config.yaml
train_examples: 155796
objective: "epsilon"
text_encoder_norm: "layernorm"
text_encoder_head_dim: 48
text_encoder_qk_norm: true
text_encoder_parallel_block: false
text_encoder_shared_expert: false
norm: "layernorm"
head_dim: 48
parallel_block: false
patch_size: [4, 4]
residual_init: "zero_last"
learning_rate: 0.0022
max_grad_norm: 5.0
lr_schedule: "wsd"
Rows from expert 13 of block 5 of the text encoder, named by matrix and row number. Rows with one number belong to one neuron. Each number is 200 + 40 x the weight over its row's rms, rounded and kept within 0 to 999. All counts start at 0. After the name is the row's rms in percent of the matrix's.
# gate: expert gate (text_encoder.blocks.5.mlp.gate, 16x192x192), inputs 0-63
# up: expert up (text_encoder.blocks.5.mlp.up, 16x192x192), inputs 0-63
# down: expert down (text_encoder.blocks.5.mlp.down, 16x192x192, transposed), outputs 0-63
gate.34,095,116,203,170,170,221,216,161,206,224,127,324,199,191,242,210,235,220,259,295,139,189,282,200,236,243,250,225,219,194,219,184,123,244,158,190,191,219,193,218,250,169,196,209,150,225,219,132,210,133,217,169,186,272,166,190,222,197,235,158,226,157,237,179,223
up.34,088,171,181,169,188,218,180,230,91,190,177,140,176,241,241,201,301,219,310,236,181,220,229,135,283,234,250,224,187,202,237,205,187,199,191,185,168,216,158,198,212,192,293,229,203,253,161,168,217,152,126,184,210,232,135,200,240,219,199,169,166,189,165,198,242
down.34,084,224,194,183,217,272,201,138,292,208,216,186,253,198,147,222,202,244,166,176,281,228,235,129,280,294,268,238,242,188,163,143,112,193,231,113,167,170,203,237,188,204,121,154,252,229,201,161,168,143,194,168,204,233,217,191,223,201,152,216,177,160,152,235,227
gate.35,094,176,254,184,197,126,198,172,219,198,189,231,225,311,140,223,245,232,255,151,186,285,201,184,302,178,132,216,207,223,184,247,257,198,228,284,191,236,167,148,194,141,223,184,194,202,230,188,231,202,143,229,163,207,150,166,219,269,197,207,267,210,211,208,241
up.35,092,235,207,129,173,163,157,138,220,204,218,246,233,218,142,197,219,205,214,191,172,254,216,284,242,141,160,204,202,240,197,315,259,213,239,234,198,224,224,146,195,235,178,151,226,138,239,220,188,192,222,236,156,199,110,195,163,226,276,267,231,236,147,184,259
down.35,094,200,224,194,232,228,156,242,232,242,149,183,177,146,248,203,174,153,222,241,106,259,192,182,216,234,182,246,222,241,322,186,222,271,162,156,203,178,177,199,203,186,196,150,182,269,279,239,178,205,73,174,160,250,262,127,194,182,154,166,214,188,204,177,173
gate.36,059,147,184,203,229,168,155,230,188,228,214,238,224,182,192,204,197,209,192,247,235,216,200,131,218,159,150,158,150,229,219,227,211,157,209,208,149,191,269,264,215,203,258,166,132,228,250,142,212,180,243,204,153,235,249,139,245,222,156,196,298,193,230,266,194
up.36,068,270,191,147,163,240,216,115,200,224,172,205,170,167,150,235,265,193,196,192,200,115,240,239,118,231,215,252,237,233,180,152,310,228,246,159,214,193,221,173,151,220,134,190,250,155,236,209,209,200,163,199,244,191,223,224,180,185,186,190,140,193,188,232,231
down.36,062,184,224,176,210,271,198,300,190,193,193,210,319,229,184,191,216,226,150,176,102,179,163,200,222,193,181,193,283,238,189,180,218,204,167,152,240,191,225,185,189,275,285,273,207,187,282,175,213,203,195,185,170,229,201,201,206,204,166,296,187,271,224,211,214
gate.37,050,218,182,196,125,213,189,207,189,249,208,280,199,163,216,238,152,150,181,245,127,194,178,237,198,186,233,218,209,171,99,201,164,241,200,178,199,183,184,266,218,156,163,174,228,233,197,177,156,137,194,146,172,242,267,260,160,152,161,232,132,225,186,179,177
up.37,057,167,203,163,238,210,193,153,217,182,233,99,192,203,218,141,292,175,139,187,209,235,188,215,191,176,300,224,249,207,187,209,278,188,213,273,173,143,203,142,184,186,183,184,175,240,196,267,136,182,186,280,239,230,180,206,169,216,155,217,216,233,182,145,192
down.37,052,259,205,190,244,233,242,168,245,215,203,205,259,256,203,137,171,251,183,211,204,146,215,173,268,233,237,182,253,177,190,157,202,184,246,209,264,245,271,156,216,144,162,221,168,226,171,224,214,152,194,230,202,193,193,205,192,205,177,194,182,109,200,261,203
gate.38,085,235,218,219,230,190,176,238,169,247,231,172,154,198,240,167,189,229,221,243,173,166,167,189,158,205,156,207,220,140,216,182,148,97,115,248,189,276,219,260,170,144,240,218,211,212,212,226,168,130,165,185,171,237,231,177,239,212,122,225,183,116,170,134,222
up.38,081,229,240,253,222,180,187,157,165,241,159,180,163,177,226,128,177,241,170,197,264,199,231,220,142,217,179,226,222,209,243,150,134,211,162,150,198,187,79,187,145,243,198,238,181,220,219,224,198,200,145,233,187,177,148,240,199,219,237,185,210,125,193,185,226
down.38,082,157,202,145,185,177,200,228,239,281,222,192,142,184,248,224,239,182,260,226,187,207,226,177,190,127,164,188,214,148,200,192,235,198,222,221,162,167,224,247,244,171,225,172,166,216,184,225,199,147,205,193,177,202,197,204,187,134,181,192,206,311,164,177,211
gate.39,049,195,154,258,123,189,235,172,234,135,146,218,256,207,187,227,197,140,212,190,229,162,258,139,242,220,224,296,164,179,175,238,121,207,196,234,138,194,144,190,274,264,194,172,151,141,130,178,100,211,246,243,230,276,240,128,160,169,248,165,182,193,232,194,179
up.39,050,252,179,247,256,172,197,218,184,205,247,168,233,240,158,229,189,203,236,216,209,158,157,244,203,273,234,197,214,179,192,146,220,246,234,142,175,161,248,136,252,157,206,243,243,127,152,149,182,162,171,157,199,271,185,167,231,145,244,190,260,170,215,243,197
down.39,040,195,205,238,188,214,260,147,159,257,183,216,177,274,139,164,213,286,191,133,154,228,113,232,220,170,179,135,230,264,148,211,195,254,142,159,124,180,167,271,161,206,167,259,202,200,267,195,216,162,224,145,167,226,178,134,219,152,246,153,245,133,133,211,165
gate.40,065,241,249,246,117,211,261,197,265,231,195,223,235,210,193,212,146,176,284,242,233,285,227,177,243,153,162,173,264,168,137,162,158,219,172,231,169,167,275,192,223,223,198,204,141,168,187,182,181,252,222,143,207,203,228,180,179,153,155,199,189,240,175,254,246
up.40,060,150,260,190,110,228,172,311,220,207,248,275,275,224,251,172,182,214,140,199,190,183,144,243,203,133,151,198,200,212,240,224,164,107,180,174,227,175,184,114,269,207,172,222,245,305,237,200,218,212,219,195,186,199,163,223,204,226,233,211,186,92,249,193,233
down.40,061,158,221,185,172,219,169,197,236,212,257,167,203,144,201,251,216,167,234,140,178,227,156,219,247,125,192,138,173,228,197,142,211,211,211,180,213,234,178,175,242,226,195,249,166,214,274,151,187,177,171,203,185,217,233,178,244,156,206,233,180,169,192,222,236
gate.41,149,196,276,198,189,207,213,246,152,237,238,211,132,209,155,209,184,206,256,222,176,233,234,175,145,248,153,260,186,216,237,270,210,204,156,178,214,203,132,260,165,196,155,131,175,216,154,186,168,134,183,216,221,175,269,234,235,254,249,152,181,199,172,270,253
up.41,154,191,121,173,253,206,245,141,232,178,114,248,269,191,282,177,196,225,184,220,216,201,143,235,221,201,260,186,209,200,130,162,200,198,216,203,180,164,274,183,209,129,159,235,218,185,183,225,244,224,223,236,161,241,204,169,174,178,138,223,163,202,189,141,149
down.41,157,262,213,199,197,187,213,270,197,154,248,215,180,226,205,261,251,185,212,232,217,221,114,149,195,227,181,227,258,213,218,280,219,181,139,259,213,132,172,197,205,250,175,175,182,226,207,221,178,233,194,194,171,222,185,151,288,182,182,155,171,220,213,217,272
gate.42,067,177,193,143,191,196,152,195,190,198,152,170,222,152,218,157,170,261,222,248,297,236,184,247,202,228,190,187,261,298,210,190,220,214,126,194,185,244,194,155,232,260,208,279,205,204,217,212,205,246,175,66,187,248,272,166,139,222,228,228,127,205,132,222,217
up.42,074,241,241,286,164,196,187,251,159,198,234,133,207,228,131,176,222,207,227,174,158,119,240,279,240,152,291,128,163,148,110,173,225,176,244,178,261,207,140,171,231,134,207,163,189,192,233,233,205,209,224,222,212,128,130,266,224,202,188,206,202,188,200,157,156
down.42,058,176,134,125,233,263,163,254,222,175,223,145,219,187,258,215,195,197,270,171,196,112,145,174,173,153,187,163,159,161,214,232,228,130,280,214,200,255,182,153,203,271,234,233,198,234,204,195,151,216,260,202,204,182,212,225,217,172,193,155,251,235,155,254,198
gate.43,055,214,134,165,195,168,285,259,242,255,179,235,148,274,163,155,255,208,254,240,108,177,152,200,228,202,126,210,208,166,158,223,161,247,186,172,193,161,203,303,194,170,128,135,242,229,199,176,215,241,214,163,168,280,209,278,204,198,201,183,241,215,240,170,190
up.43,054,169,216,180,212,190,250,166,161,167,236,221,262,238,200,146,249,163,165,214,195,227,220,205,207,133,190,178,157,170,180,182,185,236,172,148,257,165,144,258,134,174,232,184,200,235,229,154,142,222,187,123,196,187,197,219,230,152,233,153,300,200,207,175,222
down.43,044,169,179,257,211,153,75,259,180,194,232,226,197,197,191,210,193,137,176,154,211,171,205,185,286,223,199,165,285,146,206,240,168,136,162,165,170,159,253,238,167,257,176,169,187,114,198,214,245,223,188,166,211,223,207,187,172,229,160,126,150,187,179,146,148
gate.44,056,133,227,320,252,250,205,167,269,218,170,268,220,230,227,208,187,211,197,132,203,154,181,200,216,260,234,185,223,288,245,260,205,203,188,273,217,261,185,239,174,173,211,149,240,199,221,214,216,153,165,216,275,187,170,151,201,273,196,219,209,287,196,191,187
up.44,061,178,214,207,260,326,236,200,214,184,244,207,226,136,213,176,201,227,257,197,204,227,201,223,210,226,198,219,255,188,126,171,180,180,157,232,135,216,200,200,196,112,191,139,122,237,191,206,255,150,203,170,267,120,190,150,203,243,168,227,167,231,232,164,184
down.44,056,154,177,150,180,122,247,129,219,238,173,231,150,182,182,200,159,106,211,183,214,213,197,231,200,194,179,217,203,241,159,142,243,161,235,170,190,224,119,185,206,162,236,177,137,220,207,188,234,154,134,244,211,223,230,192,194,170,202,257,194,103,188,154,194
gate.45,070,185,150,168,193,173,153,233,289,170,138,207,221,206,231,205,184,261,198,163,124,155,140,212,230,264,205,177,204,257,215,208,164,204,226,230,161,162,139,260,157,200,216,168,242,229,174,189,202,202,167,270,262,173,255,194,211,249,125,167,205,145,254,195,45
up.45,075,265,254,162,193,106,209,229,131,232,195,246,214,219,124,223,185,132,119,204,213,245,214,236,244,262,204,188,172,214,174,170,198,157,82,276,179,176,153,144,146,197,215,147,271,102,165,241,149,230,324,254,206,133,201,210,202,209,157,248,147,232,234,199,192
down.45,065,151,256,172,187,171,225,230,237,227,193,233,292,207,199,140,281,228,204,156,175,195,198,164,231,188,178,138,171,207,227,208,194,153,215,197,233,127,225,85,276,244,163,187,223,153,184,130,220,197,196,156,204,208,164,238,237,198,220,243,233,160,193,255,221
gate.46,086,307,224,154,232,160,193,229,159,168,265,186,234,259,256,216,283,190,97,231,223,164,159,173,161,258,194,194,190,237,192,175,174,146,152,177,202,192,199,201,280,231,229,193,143,175,227,253,166,174,268,213,188,154,170,174,126,214,204,237,224,109,185,260,186
up.46,096,158,186,196,134,258,233,130,207,164,151,225,150,146,214,275,162,249,310,181,189,195,189,204,165,214,185,225,233,214,195,212,224,248,262,179,243,231,209,164,138,271,182,104,278,219,201,171,254,229,161,143,210,186,181,145,286,195,236,160,151,211,215,173,182
down.46,092,132,232,164,158,204,208,122,284,224,151,161,278,192,239,219,160,163,249,162,178,229,209,264,199,186,184,166,144,244,208,155,221,183,199,159,216,206,240,201,174,174,222,258,226,235,191,224,167,225,204,264,183,241,225,148,216,201,149,159,252,168,224,194,235
gate.47,136,196,199,209,171,151,226,204,190,126,274,205,225,212,222,222,190,167,187,217,189,236,231,191,213,226,154,238,160,135,100,239,255,153,194,232,234,206,212,169,173,230,224,163,167,234,187,133,218,220,221,218,215,236,255,228,202,150,173,144,281,231,222,126,179
up.47,131,219,207,250,261,197,119,167,209,226,222,155,248,130,137,235,166,258,189,149,205,257,251,224,200,248,152,176,143,175,163,177,269,228,215,282,222,204,195,190,147,163,248,214,172,208,103,212,246,247,240,194,162,237,189,189,211,98,259,187,242,186,201,194,148
down.47,151,192,119,173,195,264,156,226,276,156,144,150,237,197,261,186,206,143,188,213,119,161,216,193,112,258,93,271,162,171,239,177,201,204,171,200,196,191,246,212,193,207,187,111,86,208,250,208,206,200,226,198,223,266,263,198,162,220,220,171,250,147,196,222,206
gate.48,088,112,172,199,156,193,227,121,201,242,224,270,176,223,151,196,147,183,126,215,180,203,175,214,189,202,162,192,194,201,179,197,242,256,147,222,187,183,199,306,239,195,177,130,164,162,223,235,197,240,136,214,225,265,154,274,219,232,172,201,201,190,241,180,214
up.48,076,296,192,198,222,119,217,209,258,162,256,167,189,244,189,306,260,234,276,185,237,166,163,272,149,230,177,219,235,216,135,176,261,155,118,229,174,145,154,145,177,245,129,218,143,158,228,204,275,210,149,246,217,183,184,198,184,139,222,179,195,220,184,232,208
down.48,095,157,213,309,232,193,222,238,186,195,213,231,166,186,189,163,213,231,144,206,269,196,117,160,216,310,190,161,257,229,267,162,158,186,236,215,226,190,182,130,238,154,242,230,189,249,191,204,188,144,219,271,267,201,197,159,224,174,189,177,203,113,236,276,153
gate.49,080,220,207,141,265,194,212,202,222,231,236,211,208,257,214,131,168,179,156,120,226,236,176,113,193,223,233,183,251,195,170,194,234,164,153,195,147,242,292,196,237,202,208,197,208,271,159,267,143,176,226,216,222,220,127,237,222,234,162,160,229,238,149,183,248
up.49,072,207,208,239,267,248,224,262,133,225,152,254,205,225,156,148,121,235,173,154,148,237,281,208,219,232,193,248,210,200,194,187,214,254,244,204,202,197,195,219,254,192,201,239,98,177,145,226,129,151,214,170,169,278,168,267,240,227,186,174,218,271,110,241,231
down.49,065,172,190,218,171,135,268,244,204,166,186,174,146,186,128,133,225,187,217,153,263,203,252,259,244,233,168,210,229,178,203,229,179,188,181,137,133,264,240,193,114,145,184,225,251,156,135,260,192,240,266,230,229,176,268,232,180,211,192,232,156,237,203,187,201
gate.50,050,185,204,242,226,180,206,159,250,197,155,186,217,197,198,207,256,193,169,213,257,295,201,131,191,225,178,196,264,193,221,176,244,206,277,181,254,140,234,253,242,218,191,181,228,165,209,217,202,184,149,243,138,263,223,140,198,251,187,206,147,148,170,229,241
up.50,054,197,223,218,220,179,252,250,146,184,165,209,219,187,158,228,181,177,148,203,143,212,237,215,139,263,220,150,267,234,234,154,106,131,154,283,227,252,146,191,118,150,166,173,236,230,199,237,200,277,149,160,221,209,144,226,170,240,195,168,171,257,209,255,209
down.50,046,116,202,249,303,182,227,142,197,235,275,198,148,182,187,267,199,211,184,124,150,180,246,101,236,189,242,87,183,230,189,118,230,160,229,144,247,214,214,173,199,221,197,203,112,161,227,240,221,245,194,185,231,127,213,153,241,200,173,157,211,165,160,270,234
gate.51,091,244,227,210,210,208,204,123,178,136,161,205,249,208,223,219,226,91,243,112,237,268,240,210,159,193,212,186,134,202,181,242,182,143,205,223,230,196,169,151,188,214,144,193,211,204,188,222,238,254,129,188,167,190,245,160,189,234,208,145,221,206,200,109,163
up.51,087,205,234,205,238,204,236,200,138,144,285,196,211,116,187,273,182,143,162,193,213,224,229,208,228,156,230,185,109,204,191,237,168,165,110,266,157,212,173,156,202,160,248,150,171,229,231,247,201,318,125,202,181,217,171,190,237,222,172,217,254,246,170,180,184
down.51,084,214,164,235,227,279,246,223,236,218,215,236,172,175,160,132,159,193,191,253,206,177,200,141,208,189,205,211,210,165,218,265,240,207,180,260,229,211,140,237,134,212,198,272,146,183,120,200,183,203,309,155,205,177,235,241,217,191,181,190,187,291,231,186,232
gate.52,066,229,205,183,196,241,182,248,279,201,172,233,245,180,214,152,136,228,166,184,190,161,198,241,278,171,178,177,144,186,116,241,227,261,224,160,129,220,189,205,194,212,162,149,180,191,221,216,189,161,182,279,193,144,212,216,180,190,265,115,244,188,240,210,167
up.52,066,213,181,207,178,210,252,196,259,218,208,206,212,208,268,141,183,165,187,130,243,253,231,216,180,227,152,159,113,268,153,135,149,282,251,201,199,144,141,161,158,201,213,141,202,159,270,245,220,265,219,253,195,158,201,157,106,154,172,162,200,191,209,193,195
down.52,057,193,162,105,249,155,243,222,178,186,236,234,263,121,167,191,213,249,205,168,159,145,193,254,230,218,221,228,152,191,260,217,168,212,228,154,226,211,209,216,242,197,176,177,159,238,199,170,190,146,135,196,205,148,257,240,163,239,126,195,211,181,217,194,153
gate.53,054,231,263,248,166,195,170,174,163,220,147,217,273,159,138,223,220,162,202,145,235,228,229,142,186,182,221,262,173,229,234,221,245,237,171,167,203,151,276,260,166,184,236,133,169,199,229,152,184,109,252,211,200,229,241,177,255,180,246,174,267,159,225,224,113
up.53,051,79,272,144,243,197,195,168,262,151,247,223,235,176,190,216,272,176,159,189,237,196,138,117,143,165,230,185,206,173,191,205,217,92,184,207,198,174,221,207,244,150,221,221,226,213,246,148,202,185,179,197,142,162,222,218,200,153,222,216,161,70,199,213,171
down.53,043,190,108,213,298,219,180,262,168,232,220,251,219,233,230,205,199,291,188,235,215,144,202,202,163,207,183,228,217,205,192,230,202,235,229,201,208,166,182,201,211,255,227,196,142,176,145,260,121,145,172,236,198,229,134,181,264,218,146,150,248,261,246,199,195
gate.54,069,166,181,205,163,125,172,194,186,233,236,197,248,174,179,204,178,215,265,271,246,183,198,263,220,146,161,188,196,222,199,159,272,211,143,240,233,160,273,162,187,187,159,139,202,130,308,237,169,222,256,183,229,195,268,170,272,202,181,199,218,197,139,190,212
up.54,070,191,208,185,171,239,218,179,136,168,140,244,173,279,245,169,203,203,209,250,205,182,203,178,156,188,187,228,175,171,187,206,187,243,196,137,203,213,139,116,174,218,206,166,213,318,157,195,199,195,228,178,223,214,213,154,141,134,219,211,172,136,231,207,230
down.54,063,187,214,226,215,190,202,212,148,171,188,257,221,228,209,164,134,176,206,232,243,149,160,246,267,149,192,167,162,207,291,176,184,234,159,178,203,193,195,239,138,223,180,187,201,214,238,235,229,219,214,195,204,168,227,194,165,148,196,237,136,211,268,244,149
gate.55,103,272,213,205,195,159,176,206,222,150,174,172,139,168,215,199,145,199,145,194,196,248,224,212,222,240,232,219,211,262,205,170,230,160,270,142,162,180,185,182,216,189,103,160,277,122,132,106,276,171,224,169,198,272,199,195,221,190,167,206,206,219,230,238,149
up.55,104,127,201,164,250,236,238,211,175,265,233,213,207,225,261,156,198,205,288,249,226,131,164,230,194,173,199,215,201,205,161,155,226,181,147,258,199,202,252,181,165,171,289,237,174,229,248,228,180,228,210,235,198,156,206,247,167,167,208,187,224,224,147,164,243
down.55,137,250,140,158,186,185,265,227,214,182,240,207,197,206,218,142,195,259,167,204,171,180,279,279,145,162,162,151,227,169,135,218,220,189,246,167,242,167,177,194,199,181,200,201,273,230,106,221,158,175,153,256,236,191,227,262,203,204,188,208,211,181,208,203,297
gate.56,122,224,197,168,201,193,186,179,228,175,246,168,320,282,164,181,216,179,234,172,227,180,158,213,171,217,149,216,221,201,163,219,191,227,146,220,251,197,147,158,186,241,121,223,175,254,244,181,198,270,203,275,185,164,160,227,186,214,258,246,193,266,193,132,184
up.56,109,166,177,216,176,238,197,193,154,166,244,98,226,189,158,213,206,187,173,224,251,131,154,207,118,237,198,238,251,194,231,184,261,257,170,189,210,186,186,183,235,189,142,245,186,251,238,209,200,198,204,181,255,220,215,282,132,248,263,205,204,192,163,176,223
down.56,107,156,196,183,240,215,244,228,85,215,235,165,179,221,185,204,193,279,207,238,125,159,165,231,231,267,207,212,173,140,242,198,205,224,151,206,228,202,229,209,214,253,266,160,155,144,161,208,234,276,180,107,243,157,295,236,258,174,218,210,162,234,208,171,183
gate.57,082,115,254,156,247,139,218,181,175,271,183,226,157,226,242,196,180,216,236,227,177,208,233,204,138,171,118,219,233,140,181,189,142,197,183,118,154,232,227,217,167,193,266,202,227,240,227,248,256,161,188,160,186,278,229,161,119,174,239,222,235,124,222,178,189
up.57,086,197,187,191,169,218,201,185,250,152,167,200,135,241,214,203,312,219,245,229,242,155,198,178,184,224,186,195,185,222,259,253,169,193,235,244,256,168,207,182,289,174,244,242,202,154,237,273,214,221,182,244,195,210,153,228,231,244,177,177,220,188,199,138,199
down.57,090,183,191,240,173,205,250,183,181,222,175,71,238,256,175,222,234,200,210,134,290,121,227,183,231,141,205,248,217,215,230,190,204,214,184,196,196,219,250,198,196,203,248,205,201,170,213,158,254,189,219,119,269,190,192,175,257,145,219,236,198,122,135,200,212
gate.58,072,219,200,177,228,236,295,202,217,257,92,182,193,186,205,154,171,219,227,190,214,146,194,220,185,161,164,252,187,295,240,172,180,236,180,181,216,136,220,179,277,196,181,293,228,153,165,198,146,197,181,255,263,158,204,194,239,170,176,218,177,232,101,200,207
up.58,073,123,188,218,157,181,290,174,237,130,183,211,234,141,204,263,141,155,152,200,236,246,182,223,137,215,280,147,221,173,256,172,135,159,225,101,212,246,242,263,256,273,163,249,193,220,134,220,186,178,227,264,150,183,190,250,252,193,195,191,184,232,211,252,236
down.58,068,320,184,171,214,149,203,231,220,232,173,220,211,266,118,165,242,170,192,184,168,253,265,216,233,252,276,135,131,175,155,217,216,238,255,255,105,185,184,170,248,220,164,170,246,181,200,272,224,163,200,216,184,129,237,175,171,180,194,242,246,150,255,173,239
gate.59,107,230,315,168,148,177,165,203,197,251,184,226,154,271,209,173,202,276,167,213,164,218,228,228,296,148,139,158,202,222,224,194,181,234,245,151,172,190,153,213,215,196,180,224,186,174,254,170,249,281,156,227,190,205,204,218,91,159,203,245,198,178,231,205,210
up.59,117,176,96,185,265,209,233,212,240,199,188,224,164,139,207,184,186,182,269,227,211,176,176,300,141,224,210,167,186,164,85,210,201,213,176,288,166,224,211,151,257,231,154,210,200,135,201,286,228,171,288,155,216,205,243,149,194,238,167,170,196,151,230,193,194
down.59,121,141,164,194,196,152,242,198,139,165,143,284,268,204,264,232,181,124,178,184,202,202,176,168,218,245,139,181,253,171,284,165,158,201,157,218,266,271,268,216,147,170,215,228,203,174,278,195,169,270,215,158,185,178,172,119,288,81,156,165,154,189,176,297,198
gate.60,074,145,211,186,168,189,233,156,191,231,122,305,222,229,143,240,125,177,144,233,169,237,211,176,211,141,111,198,230,244,134,216,195,236,187,244,218,185,237,256,202,185,179,222,255,160,226,220,240,209,168,167,169,197,171,148,307,148,197,249,208,199,169,221,234
up.60,075,147,170,175,254,100,227,139,182,225,155,298,176,164,163,225,182,156,159,224,207,148,246,266,231,121,251,221,206,203,163,234,150,278,159,199,163,186,218,184,185,214,239,172,204,183,167,230,218,187,228,236,184,189,198,194,189,239,194,176,149,218,257,110,225
down.60,072,141,202,228,168,216,260,238,214,211,207,193,188,176,174,276,171,195,186,241,185,198,177,220,202,159,262,206,160,135,282,271,179,181,174,202,228,110,178,226,198,201,253,224,148,206,184,189,139,274,190,147,176,229,245,208,282,173,179,151,212,176,103,175,154
gate.61,057,209,214,134,110,204,235,205,267,251,223,209,210,178,207,170,199,172,184,218,205,170,146,293,246,182,152,128,186,264,231,182,218,171,159,210,180,191,151,144,237,273,137,214,237,171,207,170,167,177,157,229,178,220,93,179,170,187,157,234,111,153,207,209,209
up.61,063,189,227,228,145,222,130,266,197,156,265,173,254,174,106,221,201,228,192,162,183,215,208,154,256,149,200,185,189,214,221,174,167,250,220,134,241,191,242,188,176,200,190,229,156,299,248,261,186,219,134,203,217,183,136,203,189,202,283,238,203,237,226,223,286
down.61,059,142,267,213,269,208,204,224,205,231,209,259,244,134,233,158,189,252,262,158,244,258,189,173,216,205,249,226,214,187,146,201,114,124,182,218,155,224,254,132,199,193,242,188,242,201,160,187,234,255,183,245,202,182,217,184,193,196,218,203,224,180,187,220,214
gate.62,162,105,251,205,184,223,190,196,266,182,191,186,194,239,143,200,238,163,181,222,244,142,167,168,158,185,211,189,205,198,213,144,182,216,147,176,271,192,193,179,203,225,216,231,159,147,237,188,181,146,168,187,198,222,224,210,168,195,150,181,212,161,216,264,232
up.62,175,145,191,243,126,260,217,197,182,202,202,203,266,233,118,234,191,252,133,234,168,245,170,171,188,190,122,279,129,218,248,153,196,143,118,216,275,248,172,220,189,202,178,238,137,291,116,149,134,170,150,223,151,190,154,223,242,209,227,159,191,280,235,234,202
down.62,162,186,216,176,218,180,190,285,281,227,198,122,254,154,172,193,182,161,190,137,207,180,252,176,216,187,168,189,259,159,174,142,220,224,216,180,168,134,207,200,196,220,177,271,212,219,233,210,164,250,206,254,215,219,208,194,156,214,220,263,174,94,192,284,200
gate.63,136,114,223,210,204,203,176,160,250,196,162,197,204,152,230,193,227,195,169,192,237,207,200,117,240,188,167,192,242,192,183,259,251,117,223,202,293,197,135,235,189,301,191,219,137,212,149,225,247,231,130,204,189,226,254,202,151,252,171,234,200,183,226,119,236
up.63,142,249,149,211,170,218,182,186,188,156,186,190,172,255,191,180,182,182,189,173,153,221,184,169,218,218,227,253,162,181,199,148,222,170,235,163,142,207,250,156,258,189,156,179,171,228,172,104,186,155,198,173,168,205,171,209,214,164,224,121,223,210,227,199,173
down.63,135,190,217,186,177,176,228,226,225,163,213,236,256,234,235,189,279,179,85,168,216,175,196,219,128,159,119,215,184,187,190,195,199,155,226,219,157,265,178,203,225,156,280,211,171,162,226,304,194,175,221,264,147,191,192,202,176,186,265,320,217,172,201,234,186
gate.64,097,239,266,210,178,223,201,250,211,229,221,192,167,164,139,235,162,171,247,124,219,228,171,181,211,208,224,177,215,205,213,221,131,144,171,109,210,236,214,178,171,272,133,201,176,174,237,167,217,186,204,179,181,251,168,235,268,214,199,147,216,168,202,195,176
up.64,092,164,142,181,202,227,214,114,178,149,92,192,184,221,216,185,229,228,166,278,201,77,225,246,167,173,208,215,181,220,226,187,275,276,208,280,253,192,162,255,263,132,211,190,158,204,178,203,161,196,184,205,184,152,259,160,206,137,152,244,197,244,199,199,284
down.64,101,260,129,188,187,263,106,191,203,219,150,280,209,200,219,147,242,278,183,247,166,245,218,133,175,203,213,219,249,169,207,207,220,145,198,196,179,226,145,201,167,194,171,185,216,170,232,115,158,177,224,147,246,230,150,161,116,281,211,135,194,239,208,216,212
gate.65,113,207,215,220,244,215,200,205,194,213,196,185,226,165,141,184,248,151,160,199,189,192,249,152,190,230,200,164,185,121,187,186,237,205,217,171,158,211,181,254,181,182,187,226,200,168,159,175,200,125,262,215,176,166,150,280,102,290,224,170,226,255,219,189,238
up.65,109,181,201,170,161,274,189,166,250,214,241,171,274,231,228,184,151,258,69,146,216,148,203,237,189,251,219,178,166,126,229,216,184,210,205,200,267,195,161,174,159,212,231,218,217,288,221,165,141,247,166,229,142,132,190,191,103,176,139,170,231,175,214,170,172
down.65,100,125,266,164,228,167,197,254,237,173,200,206,212,247,236,192,195,185,161,232,202,226,195,151,158,264,194,223,198,185,166,222,125,157,163,227,180,209,186,194,205,192,207,255,227,227,176,198,201,265,166,287,251,247,177,205,234,214,191,252,206,188,141,168,186
gate.66,084,212,285,194,239,209,223,144,201,215,215,243,247,193,116,182,86,177,125,192,187,184,244,165,121,237,197,208,225,262,174,219,194,177,174,182,205,194,231,221,143,197,246,174,234,163,189,175,197,211,149,194,207,221,244,174,219,235,247,175,182,197,234,234,182
up.66,077,133,89,151,205,194,287,194,176,176,174,179,212,221,266,244,296,227,264,205,176,189,172,148,228,197,232,218,162,125,208,292,154,187,240,241,306,221,202,199,262,227,206,228,155,237,191,232,192,189,240,190,190,176,187,230,227,191,167,178,195,218,155,177,197
down.66,072,186,226,132,179,188,278,174,175,248,128,120,270,201,228,221,251,191,195,185,143,163,173,139,173,257,173,192,167,157,195,176,175,225,219,161,275,195,168,206,183,207,183,173,157,219,203,243,190,165,220,288,216,196,136,212,166,140,307,159,196,252,211,245,235
gate.67,162,262,222,196,198,136,210,184,165,239,236,254,251,289,256,146,232,229,196,216,176,188,217,149,141,218,170,176,235,210,268,238,195,184,140,248,184,282,221,156,183,185,205,225,161,208,246,142,113,133,248,143,224,191,203,184,145,156,186,178,186,187,177,182,165
up.67,171,282,196,304,203,221,227,173,249,166,222,224,218,171,275,181,223,196,200,223,189,252,177,170,194,224,194,178,162,214,208,223,194,280,149,182,249,249,157,217,212,228,164,207,178,225,247,151,218,144,218,251,188,265,234,176,189,246,249,220,264,144,144,241,198
down.67,170,211,181,154,235,238,277,201,160,232,159,135,186,222,173,158,160,232,214,176,170,123,209,179,212,196,219,209,230,187,176,206,225,224,222,215,194,104,220,203,213,225,165,204,239,143,188,215,259,172,109,246,286,194,232,143,169,207,183,240,205,166,168,116,164
gate.68,115,131,197,188,217,160,268,157,210,194,97,209,175,133,174,282,204,238,208,164,222,217,213,184,202,297,213,261,229,223,226,166,168,211,203,144,217,262,176,169,238,202,205,191,193,222,218,135,151,291,259,183,143,179,211,211,165,176,258,188,221,214,265,211,285
up.68,119,230,190,153,261,192,193,211,201,230,203,198,189,273,240,226,197,177,155,226,184,242,216,160,110,235,187,253,256,236,143,229,227,225,236,214,207,205,203,198,225,208,264,126,242,187,158,209,229,225,223,197,201,216,236,184,167,226,184,245,180,218,244,138,150
down.68,109,230,247,213,155,214,211,125,160,208,175,207,230,222,130,226,262,265,214,206,141,213,181,158,264,223,201,242,218,241,204,212,260,227,203,129,154,257,166,232,253,171,158,195,173,273,247,156,152,185,263,243,239,191,231,219,134,214,265,165,193,231,202,207,236